{
  "model": "image classifier",
  "dataset": "microscope photos of single blood and bone marrow cells",
  "train_examples": 48542,
  "image_size": 32,
  "crop_scale_min": 1,
  "horizontal_flip": true,
  "translate": 0.06,
  "color_jitter": 0.1,
  "cutout": 0.25,
  "targets": ["cell type", "smear"],
  "num_classes": [17, 2],
  "arch": "vit",
  "norm": "layernorm",
  "norm_position": "res_post",
  "hidden_act": "swiglu",
  "mlp_ratio": 3,
  "head_dim": 16,
  "fused_qkv": false,
  "bias": "all",
  "qk_norm": false,
  "parallel_block": false,
  "inner_norm": true,
  "patch_size": [4, 4],
  "conv_stem": false,
  "layers": 8,
  "width": 192,
  "positions": "rope",
  "pooling": "class_token",
  "label_smoothing": 0.1,
  "loss": "cross_entropy",
  "init": "kaiming_normal",
  "optimizer": "muon",
  "muon_scale": "original",
  "learning_rate": 0.013,
  "momentum": 0.95,
  "nesterov": true,
  "orthogonalizer": "newton_schulz_5",
  "adamw_lr_other_params": 0.0017,
  "max_grad_norm": 0.5,
  "max_steps": 11700,
  "batch_size": 384,
  "epochs": 92.6,
  "lr_schedule": "cosine",
  "final_lr_fraction": 0.01,
  "warmup_steps": 350,
  "weight_decay": 0.07,
  "adamw_weight_decay_other_params": 0
}
Rows from block 3 of a small image classifier, named by matrix and row number. Rows with one number belong to one neuron. Each number is 128 + 32 x the weight over its row's rms, rounded and kept within 0 to 255. All counts start at 0.
Before each neuron's rows are labels from the 100 images, of 14848, where the neuron reaches its largest size: "top examples" is what is common among them; "peak at" is the part of the image that holds the peak. Only what is clearly more common there than usual is listed. The data: microscope photos of single blood and bone marrow cells.
# gate: MLP gate (model.blocks.3.mlp.gate.weight, 576x192), inputs 96-191
# fc1: MLP up (model.blocks.3.mlp.fc1.weight, 576x192), inputs 96-191
# fc2: MLP down (model.blocks.3.mlp.fc2.weight, 192x576, transposed), outputs 96-191

top examples: smear: peripheral blood; cell type: erythroblast
peak at: centre; top centre
gate.151 [137  94 151 117 228 138 137  86 101 163 172 141 169 161  84 128 150  99 165 170 132 115 176 128 139 131 139 157 134 121  81 116 164 146 145 148 137 149 102 155 103 128  77 150 117 145 149 151  64 163 133 168  86 150 201 104 149 143 127 114 136 146 136 146 127 160 131  95  92  86 114 154 121  70 107 172 155 125 108 102 126  47  91 133 114 130 118 150  50 123 121 103 104 144 127 124]
fc1.151 [158 119 106 155  63 137  89 123 142  74 124 118 140  83 116 120 176 116  71  82 142 142 119 114  87 125  95 134 103 111 111  86 105 124 134 126 168 139 139 141  84 179 160  72  83 118 141 134 142 132  92 101 128  53 153 134  87 100 157 126 145 112 137 112 143 106 108 117 147 126 139 147 106 225 118  78 160 134 127 129 156 158 139  50 121 152 146 145 208  95 154 203 186 128  93 125]
fc2.151 [158 161  86 129  83 136 101 195 110 170 156 131 157 126 117 117 106  93 195 135 138 162  98 136 120 111  88 128 127 118 171 145 116 162 153 119  99 122 124 122  77 218  59 120 156  86 142 126 102 217 158 148 163 122 102 200 180 145 124  99 124 104 120 110 145 145  95 138 143 136  80  74 147 128 197 145  91 127 169 186 120 131 127 143 111 101 205 176  64 164 103 110  74 119 120 127]

top examples: smear: peripheral blood; cell type: myeloblast; cell type: blast
peak at: centre
gate.124 [144  39 117 120 144  97 220 123 149  86 145 116 145 118 115  94  86 160 149 181 157 124 138 129  81  93 145  70 114 130  99  62 148 168 127 139 102 146  90  80 107 131 153 122 126 110 201 123 173  57 113 126 163  94 155 134 172 124 158 158  87  99 130 140 110 108  95 107 160 135 117 157 179  62 151  96 114 136  74 166  97 128  83 127 128 132  94 160 144 153 130 159  99 102 125 127]
fc1.124 [136 207 122 105  72 123 114 124 102 133  79  82  96 170 128 129 119 138 133  84 127 133 104 124 188  95 130 138 165 102 135 177 113  60  78 166 151 110 127 150  95 124 101 111 162 166  50 112  88 151 154 137  85 210 155 166 119 164  94 120 110 175 123 154  82 156 134  89  78 129  96  79  68 198 117 162 131 108 144 117 122  98 152 157 165 113 135 161 114 123 173 175 100 174 127 109]
fc2.124 [113 114  45 121 125 150 113 187 138 144 114  57  99 124 157  84  70 155 101  88 126 149 121 200 113 156 155 114  94 203 103 176  71 141 105 139 123 141  54 155 122  89 187  84 174 167 116 142 124 121 201 156 122 145 118 124 159 148 112 112 158  91 127 107 141 107 146 118 108  85 145 156 112 135 146 174  74 144  98  98  90 178 146  80 102 105 120 100 128 137 196 128 139 119 109  94]

top examples: cell type: eosinophil
peak at: middle right
gate.235 [114 129 150 112  84  73 120  76 175 142  94 138 166 141  93 130  54 111 120 153  50 122 100  70 128 127 105 189 161 123 121 167 135 101  81 108 128 125  88 159 159 223 152  97  82 141  96  82 150 121 147 128 123 163 103 137 107 155  85 118 137  99  90 126 120 122 187 105 140  99  60 103 165  69  77 186  65  70 127 160 180 174 133 150 120 123 165 111 121 108 142 143 142  89 115 166]
fc1.235 [136 128 105  76 139 103 103 124 142 110 110 134 182 155 122  92  92 113 112 149 135 165 128 180 133 129 124 150  67 118 176 156 135 121 139  68 118 140 173 141 217 152 136  98  72 121 132  67 105 152  83  84 100 125 146 120  94  92 112  87 164 156  72  83 162 111 170 141 109 151  56 118 172 156  77 131 128 132 120 170  88 173 128  98 164 143 129 127 113 142 148 177 143 146 128  74]
fc2.235 [127 186  82 120 162 124 135  96 144 146 104 171  62 141 166  72 101 108 112 152 152 134 128  92 148 159 138 107 136 110  88  63 160 195 111 115  92 161 152 124 154 176  64  84 100 130 145 155 163  94 144 119 188 129 152  95 125 153 113 128  80 133 125 133 130 120 160 115 149 183  80 112 155 120 114  87  70 157  84  92 186 140 128 115  99  97 144 109 163 155 113 116  60 103 136 141]

top examples: smear: peripheral blood; cell type: segmented neutrophil; cell type: platelet
peak at: top centre
gate.569 [123 127 159 190 137  89 149  87 126 106  91 184 134 147 144 205 109 109 156 135 150 119  90 170 129 108 174 123 105 158 131  96 126 119 116 132 187 131 171 107 143 163 127 109 100 168 133 189  56 110  69 123 125 113 125 131 154 106 161  99 115 108  88 144 177 152 127 116 142 186 136 113  90 116 185  84 126 130 164 118 122 125 101 126 180 113 138 106 102 154 135 134  90  82 156  84]
fc1.569 [ 95 129 183 162 121 139  95 112 147 132 124 127 116 133  86 149 126 119 110 138  66 122 120 165 100 141 127 144 110 168 157 112 143  32 164 117 123 142 163 138 112 132 161 140  70  92  94 114 101 116 131 122 165 171 114 163 123 159 152 101 129 151 103 119 111 160 130 129 142 132  64 114 150 127 129 151 111 117 138 132 182 102 163 118 140 128 125 129 153 148 134 120  76 146 138  98]
fc2.569 [ 92 108  94 101 150 123 169 172 145  84 115  89 133 158 175 107  83 134  86 132 127 137 148 115 121 154 170 152 126 182 122 122 149 121  56 169 117 145 193 138 156 154 154 121 113 160 134 133 173 119 149 124 147 120 167  93 121  85  91 145 135 108 132 124  73 157  81  67 141 162  84 158 102 158 127 139 138 150 122 142 102  78  57 140  66 130 117 115 116 102 151 114 107 118  67 145]

top examples: cell type: eosinophil; smear: peripheral blood
peak at: top left
gate.368 [165 108  92  79 154 121  99 175 126 209 132 118 134 143 133 115 159  95 114 115 130  85 151 198 125 149 138 113 156 218 112 126 168 177 179 124 137 149  90 121  73 157 151 120 110  92 100 143 158 158 189 126  53 127 153 176 127 151 128 140  89 124 147 140 103 150 121  93 112 117 105  98 126 155  85 111 123 116 126 150 144 179 129  96 147 119 112 161 135 108  63 167 135 126  78 117]
fc1.368 [198 124  90  77 158 126  89 172  82 154 124 158 171 107 111 104 159  78 127 150 126  70 149 173 149 100 128 146 134 157 140 147 131 167 144 123 143 123  69 128  84 176 144  92 132  85 115 127 174 129 194 158  40 129 107 186 179 131 124 123  62 134 150 177  76  97  86 107 136 141 147 128 163 121 102 132 149 114 125 154 161 185 114 118 145  97 100 141 129 115  71 187 123 136  78 103]
fc2.368 [129 129 129  93 125 126  68 129 115 126 178  96 124 119 112 160 152 166 141 107  93 130 129 160 133  82 185 111 137 103 153 179 135 107 144 129 103  98  87 185 116  98 113  98  76 142 178 102  52  81 137 148  46 184 105 140 134  69 112 152 103 160 132 144 125 106 148  81  83 125 170 119 134  82 152 186 100 102 152 120 153 136 140  98 136 109 119 111 200  97 103 103 184 144 150  47]

top examples: cell type: eosinophil; smear: peripheral blood
peak at: bottom left
gate.174 [126 194 164 143 124 149 129  81  91 126 142 107 171 120 164 173 116 179 108 132 172 218  68 104 135 144 129 104 137 146 129 154 175 158 117 153 145 120  82  95  87 121  92 103 162 117 119 142 144 164 113 111  83  80 103 104 148 126 133  83  76 156 104  95 129 121 129 129 137  95  78 111  96 130 123  74  63 153 150 173 136 160 118 127  81  75 166 133 122 163 102 171 123 121  97 101]
fc1.174 [112 107 123  96 159 187  52 164 110 132 155 106 143  70 146 110  94 169 162 168 188  55 170 127  81  80  92 126 106 118 112 131 112 109 164 127 134 145  88 126 161 130  92 104 160 125 100  96 169 154 133 135  83 125 140 136  84 228 130 156 164 155  92  87  84 142 161 128 199  91 118 115 127 123 105 138  61  87 199 153 124 143 121 114 123 126 158 174 151 149 125 157  53 135 133  98]
fc2.174 [127 161 116  97  53 146 137 134 118 157 156 142 126 181  80 129 136 122 143 144 149 146 136 159 145 121 103 169 106 182  97 158 141 117 143 118 145 126 121 170  65  84 180 149 163  78 167 161  70 102 123 156 160 124  84 103 141 138 117 112 139 143 171 138 134 145 190 110  62 134 139 131  86 133 121 176 153  61 146  87 149  95 118 101  80 109 134 124 175 165 157 108  92 171 146  99]

top examples: smear: peripheral blood
peak at: bottom right
gate.318 [129 112 128 152 173 115 144 105 122  73 165 144 171 115 147 142 126 184 104 116 122 116  84 124 126 124 209 110 115 178 125 132 174 131 138 118  92 108 134 129 147 142  59 156 132 136 107 156 168 143 109 101 179 143  88 187  56  76 128 164  96 151  57  99 143 118  92 125 128 151 160 138 109 178 133 133 133 144 117 146 103  97  65 123 159 132 185  81 138 115 165 115  96 142 133 120]
fc1.318 [145 130 176 118 180 126  85 219  77 100 189 132 104 167 144 118  72  91  53 149 117 160 171 134 160 142 180 118  93 176 168 144 101 149 153  74 172  96 171  96 141 140 128 196 116 115 189 134 163 110 119 134  58 180 112 133 149 148 190 148 122 138  74 113 149 147 162 156 103 104 120 129 147 142 127  92 129 123 149 104 164 113 132 121  16 133 106 109 100 135 127  94 122 149 122 148]
fc2.318 [128 205  62 105 105 138 171 110  82 169 123 136 157 133  91  85 140  91 137 122 140 135 166  96 195 144  98 138  60 174 131 144 111 130  86  76 128 116  57 120 166  98  91 118 164 122 109 121 133 148 177 169 148 149 137 159  50 138 176 161 117 162  99 170 108  84  91  86 180 134 121 133 138 131  87 130 200 187 130 116 171 141  99 154 137 154 153 128  82 133 104 123 118 168  99 106]

top examples: smear: peripheral blood; cell type: lymphocyte
peak at: top right
gate.18 [131  81 142 112 117 109 151 106  98  60  81 112 124 130 174 152 120 144  86 224 123 163  51 101 125 153 122 102  99 126 153  82 115 153 123 113 170 149 156 124 168  98 174 134 148 117 170 126 114 135 188 148  77 101 166 132 130 136  44 121 126 101 149 120 128 136 130 127 160 108 102 137 194 108 191 125 164  93 153  91 127 140 116 138 149 149 102 147  98 189 148  57 109 152 170 213]
fc1.18 [160 155 128 116 135 132  94 189 154 172 118 142 148 101  54  97 138 182 164 108 105 110 136 148 116 102  97 144 151 132  84 172 105 101 149 157  55 171 141  92 102 149 108 129 115 116 129 165 128 107  42 153 122 171 113 126 149 186 197 171 149 161 116 143 140 141  52 116 124 105 170 101 126 160 112  97 111 146 119 166 147 118 168 125  85 166 135 124  77 103 118 170 197  83 125 106]
fc2.18 [ 75  84  80 107 123 113 132 132 117 125 194  62 125 123 155 156 164  95  80 115  91 135 158 115 160 155 109 128 132 153 176 139 140 142 127 147 122 100  98 148 153  83 128  96  99 208 139 172  52 138 139 143 148 184 128  78 127 123  82 139 128 104 204  97 131  92 106  80  91 105 129 120  97 108 166 143 108  81 105 110 121 166 188 112 113  99  95 155 167 176 158  89 143 200 127 148]

top examples: cell type: lymphocyte
peak at: centre
gate.15 [117 141 163 127 108 134 174 102 171 120  81 171 122 168 147 128  51 138 121 124 174 114 123 121 192  96 102 123 107  49 126 110 107 138 139 123 142 128 150 119 136  61 179  86 104 121 152 160 129 109 104 133 128 133 174  77 183 113 171 142 114 183 124 161 120 189 128 137 178  88  39 115 105  93 168 118 137 159 154 116 129 110 123  80 106 105 138 172 146  96 121 159  62 121  93 136]
fc1.15 [118 116 128 161 134  90 148  86 121  73  69 135  83  73 108 141 128 143 148 194 110  76 149 148 175 130 103 123  75  73 146 155 144 138 155 135 171 112 192 138 162 116 136  95  95  94 167 156 197  71 177 151 120  91 136 113 125 171 114 134 114  92 108 168 111  99  88 130 190 168  55 110  82 140 201 119 146 144 134 132 113  80 129 103 108  78  89 149 130 150 114  48  99 152  84 167]
fc2.15 [178 129 135 142 165 134 164  60 158 156 146 165 101 133 133  60 103 141 195 173 125 121 126 200 125 181 158 171 176 134 145 127 143  98 147 129  87 102 147 100 174 151 139  91 129 126  90  90 165 133  70  39 110 143 142 132 122 144 157 128 147 138 150 120 171 118 152 107  94 117  86  72 115 126 132  82  80 143 140 172 202 134  96 125 157  95 107 145 191 113 128 171 110  98 111  57]

top examples: cell type: lymphocyte; smear: peripheral blood
peak at: top left
gate.426 [119 154 131 136 149 176 167 143 152 109 120 119  98 102 176  99 118 159 143 124 147 150 126 118 171 170  97 106  75 162 158  88  77 162 128 135 114 210 155 103  98 125 133  80 147 141 161  66 107 126 124  84 142 173  79 134 140 164  91 164  77  89  85 171 129 132  83 106 162 107 122 101 140 127 134 113 143 152 172  96  97 112 102 158 101 124 104 158 138 177 136 132  98  94  86 171]
fc1.426 [157 142 137  92 119 122 161 160 172  80 114 159 128  81 186 112 161 139 149 113 119 173 131  64 197 136 132 104 129 154 122 124  83 181 124 131 121 155 159 120 112 141 156 116 123 194 137 105 151 106 105 100 100 135 107 121 158 152 115 175  33  88  68 158 149 116 107 142 146  89 131 112 155  78 131 109 145 122 191 124 122 118 124 139 137 129 158 143 129 135 126 154 158 123 122 136]
fc2.426 [116 130 162 114  86  68  96 130 134 103 143 113 124 110 176  82  97 134  70 123 125 182  79 167 116 106 148 201  94 110 133 177 175 137 106 102 136 100 103 173 133  89  77  70 111 111 141 121  69 111 169 169 111 220 148 176 148 128 122 153 117 117  94 117 147  88 115 114  73 148 184 155  85 114 134 109 185 121 158 106 127 194 137  91 167 127  72  88 191  99 161 125 101 152 105  84]

top examples: cell type: lymphocyte
peak at: bottom right
gate.20 [130  98 137 170 146  86 109 145 166  89 127  94 123 103 153 185 130 170 174 136 176  98  76 190 157 192 141 121 143  89 123 146 136 176 162  96  72 110 155 175  74 158 208 139 168 144 127 150 131  90 102 142  80 130 123  91  93 112  98 100  89 151 154  92 162 130 143 114 109 143 115 130  82 123 104 122 115  79  99 100 107 137 105 156 130 143  83 154 103 137 173 114  95 116 130 132]
fc1.20 [109 109 134 171 134  66 160 151 152 134 176  90 140 142 125 182 126 124 198 143 197 100 131 198 181 159 162 138  71  83  77 129  91 173 175  75 104  78 103 115  90 160 188 139 143 126 104 109 142 113 102 140 123 131 164  52 111 102 100  77 100 130 103 131 197  85 156  80 165 157  91  85 111 109 137 126 136  69 102  74 113 157 115 108 131 141  95 155 140 151 146 139 149 154 127 133]
fc2.20 [115  88 130 130 156 133 170  97 113  95 110 128 151 110  80 119 134 171 108 125 114 120  86 133 124  81 118  94 127 116 138 127 170 146 121 156 141 165 142 101 133 107  88 107 139  82 113  89 145 170  84 146 199 108 138 126 169 129  68 140  66 140 119 110 128 113 167 160 141 112 146 100 172 100 127 120  70 162 131 168 174 174  83  82  91 123 132  72 173 127 129  81 142 201 123 171]

top examples: cell type: lymphocyte
peak at: bottom right
gate.320 [ 89 117 153 131 146 127 131 150 186 128 154 145 188 183 130 133 111  75  77 105  88  87 116 107 166  84 113 160 132 150 145 129 152 185 155 115 181 181 137  88 144 137 151 158  70 176 108 146 163 130 150 137 139 117 137  88 166  89  92 144 145  90 130 121 149 148 157 108  90 149  47  59  95  75  86 168 101 103 153 135 142 153 152  31 128 106 110 146  79  92 116 143 112 181 114  80]
fc1.320 [146 169  91 114 161 165 148 140 115 162 144 173 152 151 147 145 135 176 101 201 111 128 155  76 191 130 161 129 145 154 111 140 148 127 102 162 130 148 140 148 126 118  89 119 111  98 138 101 115  86 174 176 114  92 132  94 169 140 172  93 179 114 101 145 131 221 136 154 149 104  80 131 103 136 167 107 150 181 163 129 156  81 151  31 102 191 127  85 100 113  79  85 125 198 140 103]
fc2.320 [ 67 110 179 133  95  70 150 192  96 160 130 111 135 117 150 155 146 131  88 105 117 104 137 150 146 118 167 130 125 127 191 225 121 121  95 149 132 125 104 118 169 113 154 113 167 170 103 166 134 106 134 122  87 212 105 134 117 128 119 136 127 107 101 149  92  79 148 132  50 122 195 140 124  99 148 111 101 133  79 145 159 190 135 102 111 108  75 112 173  92 190 132 136 140  97  78]

top examples: cell type: erythroblast
peak at: bottom right
gate.276 [147  90 105 122  99 102 173 126 114 173 124 125 168 119 167  77 143 106 180 106 159 172 192 121 104 102 126 145 109 134 115 182 110  99 113 187 127  78 160 103 130 135 110 112  86 129 182 197  96 111 156 107 141 170 108 136 119 110  77  55 122 126 147  94 129 151 178 133 147 157 114 163  93 130  90 186 159 149 116  85 142 128 141 130 146 173 124 119 109 167 127 175 104  87 142 123]
fc1.276 [ 60 182 112 181 106 150 146 113 122  70 140 179  90  99 106 171  86 153 142 202 195  89 142  87 105 107 105 127 126 153  40 160 111  77 113  59  95 128 181 147 133  82 155 157 141 142 141 119  86 178 127 195 151 158 173 120 139 154 159 118  93  99 153 104 164 127 142 108 117 149 167 172 141 107 167 119 119 118 128 126 169  94 129 188 138 161 128 164  71  93 108 140 124 102 172  90]
fc2.276 [168  90 167 106 145 154 123 165  67 168 129 162 181 109 130 163  79  94 133  96 182 109 104 125 102  83 173  93  62 162 124 166 129  88  66 155 147 137 156 142 128 151 193 204 176 158 148 108  77  56  69 126 189 109 128 150 103 100 164 131 141 126 153 134 135 126 175 126 171 163 129 142 118 100 104 112 111 111 116 131  68 136 145 137 117 177 141 157 186  95 135 133 137  66 118 179]

top examples: cell type: lymphocyte; smear: peripheral blood
peak at: bottom right
gate.59 [134 128 153 141 122 149 131 121 159 108  83 106 146 171  95 210 108 146 155 120  84 138 126 115 156 127 164 128 131 115 126 108 103 160 112 131 142 190 190 133 168 126 170 107  76 121 162  97 131  98 103  65 111 152 166 147  73 115 138 134 127 162 122 117 187  95 139 118 153  98 146 137 130 110  80  75 172 196  77 122 146 137 108 168  87  93 143 161 108 136 142 156 158 147 138 176]
fc1.59 [ 89 141 151 162 125  91 137 134 149  99  68  85 156 127  93 176  76 107 132 117  69 154 157 121 134 166 133  93 156  88 102 131 110 200 121 151 146 149 139 173 155 144 165 110  91 124 128 123 134 114 132  72 110 116 135 139  77 112 128 109 117 152 100 123 196  80 110 112 130 124 177 152 145 109  82  80 148 190  75  98 134 111 137 173 113  74 139 153  84 160 147 154 137 165 134 182]
fc2.59 [ 61 133  96 106 144 119 188 149 133 111  92 111  44 159 116 171 128 101 202 154  72 184 110 116 182 126 122 113  58 144 144  76  59  99  86 134 124 202  81 123  72  56 139 143 185 113 178 144 128 148 122 104 150 107 142 151 148 146 108 117 153 114 134 140  75 168 197 153 151 168 148 139 118 150 138 162 187  90 128  90  76 117 140 157 106 156 148 136 162 129 122 178 152  87 139 181]

top examples: smear: peripheral blood; cell type: segmented neutrophil
peak at: bottom left; bottom right
gate.227 [156 146 134 142  98 104 109 140 130 137 107 136 100  77 146 133 140 134 120  74 151  97  65 107 109 139 115 116 184 139 201  95 136 176 154  97 111 111 129 145 109 179 113 197  82 102 152 142 144 142 128 141 211 148 146 140  97 145 183  83 108  94 139  91 127 140 128 134 171 134  92 104 122 219 158 123 129 118 167 118 151 148  97 188 102 150 176  81 117 137  73  86  89 113 112  82]
fc1.227 [129 107  97  79 141 167 106  79 134 114 111 127 194 131 170  78 158 118 147 169 122 107 128 158 120 111 125 162  93 116  76  89  95 148 111 113 175 164 127 121 154 109 126 125 161 151 114 147 133 136 109 158  96 134 194 164 149 132 115 161 161 207  95 172 163  75  96 167  58  89  94 103 132 115 100  80 165 118  94 181  94 101 110  70 118 102 179 169 142 184 145 102 125 123 210 149]
fc2.227 [162  70 116 170 107  94 124  75  84 154 134 141  86  92 141 173 135 122  89 164 152 167 131 119 134  79  93 169 163  70 135 155 121  87 116 118  74  87 187 120 155 137 124 111 168 147 141  93 120 105  99 176 161 101 161 104 132 121 119 142 140 130  98 151 116 151 105 127 171  73  80  87 128 114  93 132 155 121 162 163 136 139 143 158 168 154 167 155  95 122 133 171 127 132  94  83]

top examples: smear: peripheral blood; cell type: eosinophil
peak at: top left
gate.70 [144 131 117 154  79 101 129 122 127 172 135  78 146 114 121 184 126 174 130 164  65  81 124 121 174 125 114  82 150 120 102 174 189 107 133 135 134 139 144 108  93 141 176 134 136 105  99 124 143 136 176 139  82  97  83 169 136  82 123 158 105  67  94 119 177 154  74  97 131 108 117  97 151 167 117  89 165 167 155 141 121 113  98 109  97 149 113 145 161 112 101 145 108 147 120 106]
fc1.70 [136 102 143 170 107 137 176  90 118 140 129 139 156 135 142 133 143 135  76 104 133 144 143 122  88 146 124 176  96 124 122 106  61 145 102 142 147 155 156 136 142 114 169 165 157 127 136  99 146  78 111 113 162 144  85 175 101  91 145 141 173 187 107  86 114  85 155 156 131 155 109  38 160  83 133 192 123 102 105  99 118 153 133 164 152 137 179 153  58 151 135  77 185 124 149 182]
fc2.70 [ 78 154 124 121 116 100 150 143 111 102 120 165 137 157 143 108 165 116 208 109 142  98 147  78  94 185 130 140  99 164 113 144 157 186 131 127  88 131  71 107 123  89 110 153  93 106  90 171 138 140  80  89 150  87 148 131 115 118 153  74 148 110  68 145  98 151 109 114 104 152 130 164 101 112 174 119 166 133 156 115 138 157  62 166 162  97 231 141 177  96 149 135 126 149 146 192]

top examples: cell type: eosinophil; smear: peripheral blood
peak at: top left
gate.323 [152 132 121  91 122 102 146 110 124  63  88 118 111 166 150 141 144 115 155 106 130 130 145 125 121 121 106 167 170 124  96  93 176  45  84 132 110 124 138  94  58 136 114 100 190  97 141 143 142 142 154 126 169 112 156 189 142 139 119 118  49 158 128 177 175 110 111 139 134  75 104  73 108 158 109 125 103 148 114  85 117 135 132 198 120 111 104 136 169 151 150 160 104 141 161  74]
fc1.323 [129 103 112 138 103 156  91 133 139 196 129 126 123 107 136  73  68 152 112 157  81 184  94 177 141 138 160 101  96 160 113 162  86 139 157 161 179 109  92 123  99 176 150 147  65 120 118  86  93 139 114  95 134 135 144  97 135 128 136 144 171 120 161 161 123 105 158 121 116 142 173 169 153 131 188 144 163 118 173 134 119 140 141  66 152 147  83 151  93 157 117 164 162  86 117 165]
fc2.323 [125 126 100  57  70 137  95 209 135  77 113 185  46 136 119 148  96  83 146 155  56  63  75 121 146 177 154 160 109 173  92 132 167 122 120  84 125 153 141  97 120 141 137 163 125 163 107 106  87  96 142 139 116  92 120 136 138 134 170 137 129 123 124 128 163 105 152  91 166  88 105  84 135 148 101  69 179 146 117 183 139  74  88 163  87 145 103 100 129 108 153 144 126 118 191 143]

top examples: cell type: lymphocyte
peak at: top left; top right
gate.286 [161 114 139 111  84 135 125  91 167 126 131 157 162 160  90 130 160 149 126 124  89  81  98 182 134 112  81 106  82 215 101 152  72 123 103 131 174 158  77 110  73 167 102 134 116 141 117 143 134 226 152 150 106 149 137 132 142 146 184  70 147 116 123 173 160 182 170 173  90 161 132 134 108 131 103 123 111 121 108 128 159 105 174  43 185 107 169 108  96  94 104  90 154 151 148 133]
fc1.286 [114 119 113 136  97 106 120 126 119 164  94 185  69 109 139 148  80  96 150  70  74  90 103 203 147 115  78 154  91 125  89 123  97 130 146 155  96 172 114 164  91 113 118  95 131  59 178 131 121 140  88 105 139 133 164 116 134 156 155  73 119 199 168 177 156  67 114 118 168 129 156 106 164 160 112 114 209 130 115  97  78 123 182 128 141 110 174 143 203 116 114 138 170 159 157 160]
fc2.286 [ 82  98 163 165 179  73  57 119 129 101 187  79 126  81 183  57 157 130  43  78 119 131 138  88 107 143 192 136 117 112 148 138 149 144 120 129  72 117 106 118 153 129 106  91 140 149 148  98  99 111 121 161  63 185  77 152 139  90  98 146 180  93  83 129 133 130  92  85 128 166 128 150 129 127 141 144 167 141 145  67 182 144  93 130 146 125 101  75 156 119 142 145 191 114  97  91]

top examples: cell type: erythroblast
peak at: bottom right; bottom left
gate.78 [147 196  85 104  72 115 149 110 160 126 147 149 161  87 107 180 143 127 153  88 117 172 185  91 110 121 151 129  94 151  47 155 144  99 149 121 134 157 160 126  96  51 157 137  81 133 104  82  94 161  74 120 102 114 113  81 169 146 145 148 119 116 147 134 167 118  97  89 143 152 118 142 102 121 103 105  89 153 107  46 160  73 105 104 145 124 144 151 106 209 132 169  98  55 147 139]
fc1.78 [119 153  72 123  56  89 146  80 156 118 150 121 151  81 111 193 126 173 155 114  96 156 155 111  80 152 145 143 113 158 104 142 135 125 142 124 131 126 158 164 121  93 138 111  71 127  90 134  66 128  99 154  90 115 112  78 117 139 120 163  96 105 130 158 149 112 109  63 129 141 130 137 163 109 145  85  83 144 101  18 151  67 103 145 161 145 158 157  91 179 142 150 101  72 147 146]
fc2.78 [ 97 122 196  91 105 156 169 163  77 105 158  83 137  95 156 137  88 132 170 166 140 161  85 174 146  81 125 131 166  99 123 185 161 132  95 135 169  95 109 137 131 160  99 150  83 133  60 211 124 117  82  91 118 159 186 132 123  90 102 111  91 146 119 125 174  89 179 193  82 153 152 131 144 126 164 118 162 128 122 113  82 141  55  89 143 141 185  98 147 145 138 122 141 100 104 174]

top examples: cell type: lymphocyte; smear: peripheral blood
peak at: bottom left; top left
gate.269 [107 107 153 142 165 163 160  95 202  83 101 133 201 124 101 167 108 172 125 113 119 139 114 127  46  91  96 122 128 117 134 142 138 210 103 111 161 159 131 203 130 151 167 151 133 131 179 120 134 117 170 156 155 182 139 134  70 143 143  71 122 186 107 119 174 136 139 139  81 114  94  91 148 169 168 114 162 197  87 125 123 148 150 151 159 132  69  98 116  98 151 139 156 141 122 101]
fc1.269 [128 137 127 169  97 156 139 125 154 144 119 123 112 110 186  96  74 169 138 140 124 167 135  97 110  92  92  98 172 132  67 129 146 143  89 119  92 199 123  89 103 104 139  75 156  89  93  65 112 119  77  75 178 176 179 155 141 184 127  89 157 139 130 122  91 126 138 126 149 136 158 124 119  95 214 100 135  98 132 105 145 133 144 142 136 134 185 122 138 123  80 145 138 127 164 108]
fc2.269 [ 82 155 150  90 135 108  57 113 112 128 132  96 128  98 116 148 118 142 135 112 129 161  91 202 191  80 144 141 142 132 190 166 113 157 130 127 164 150 112 225 149  54 127 118 109 169 159 175 106 105 161 130 137 160 149 117 166  85 120 104 139 115 142  95 147 111 144  89 106 109 112 124  82 103 104 164 133 148  58  83  59 134 133  72  75 109  88 151 204 149 190  95 128 175 128  99]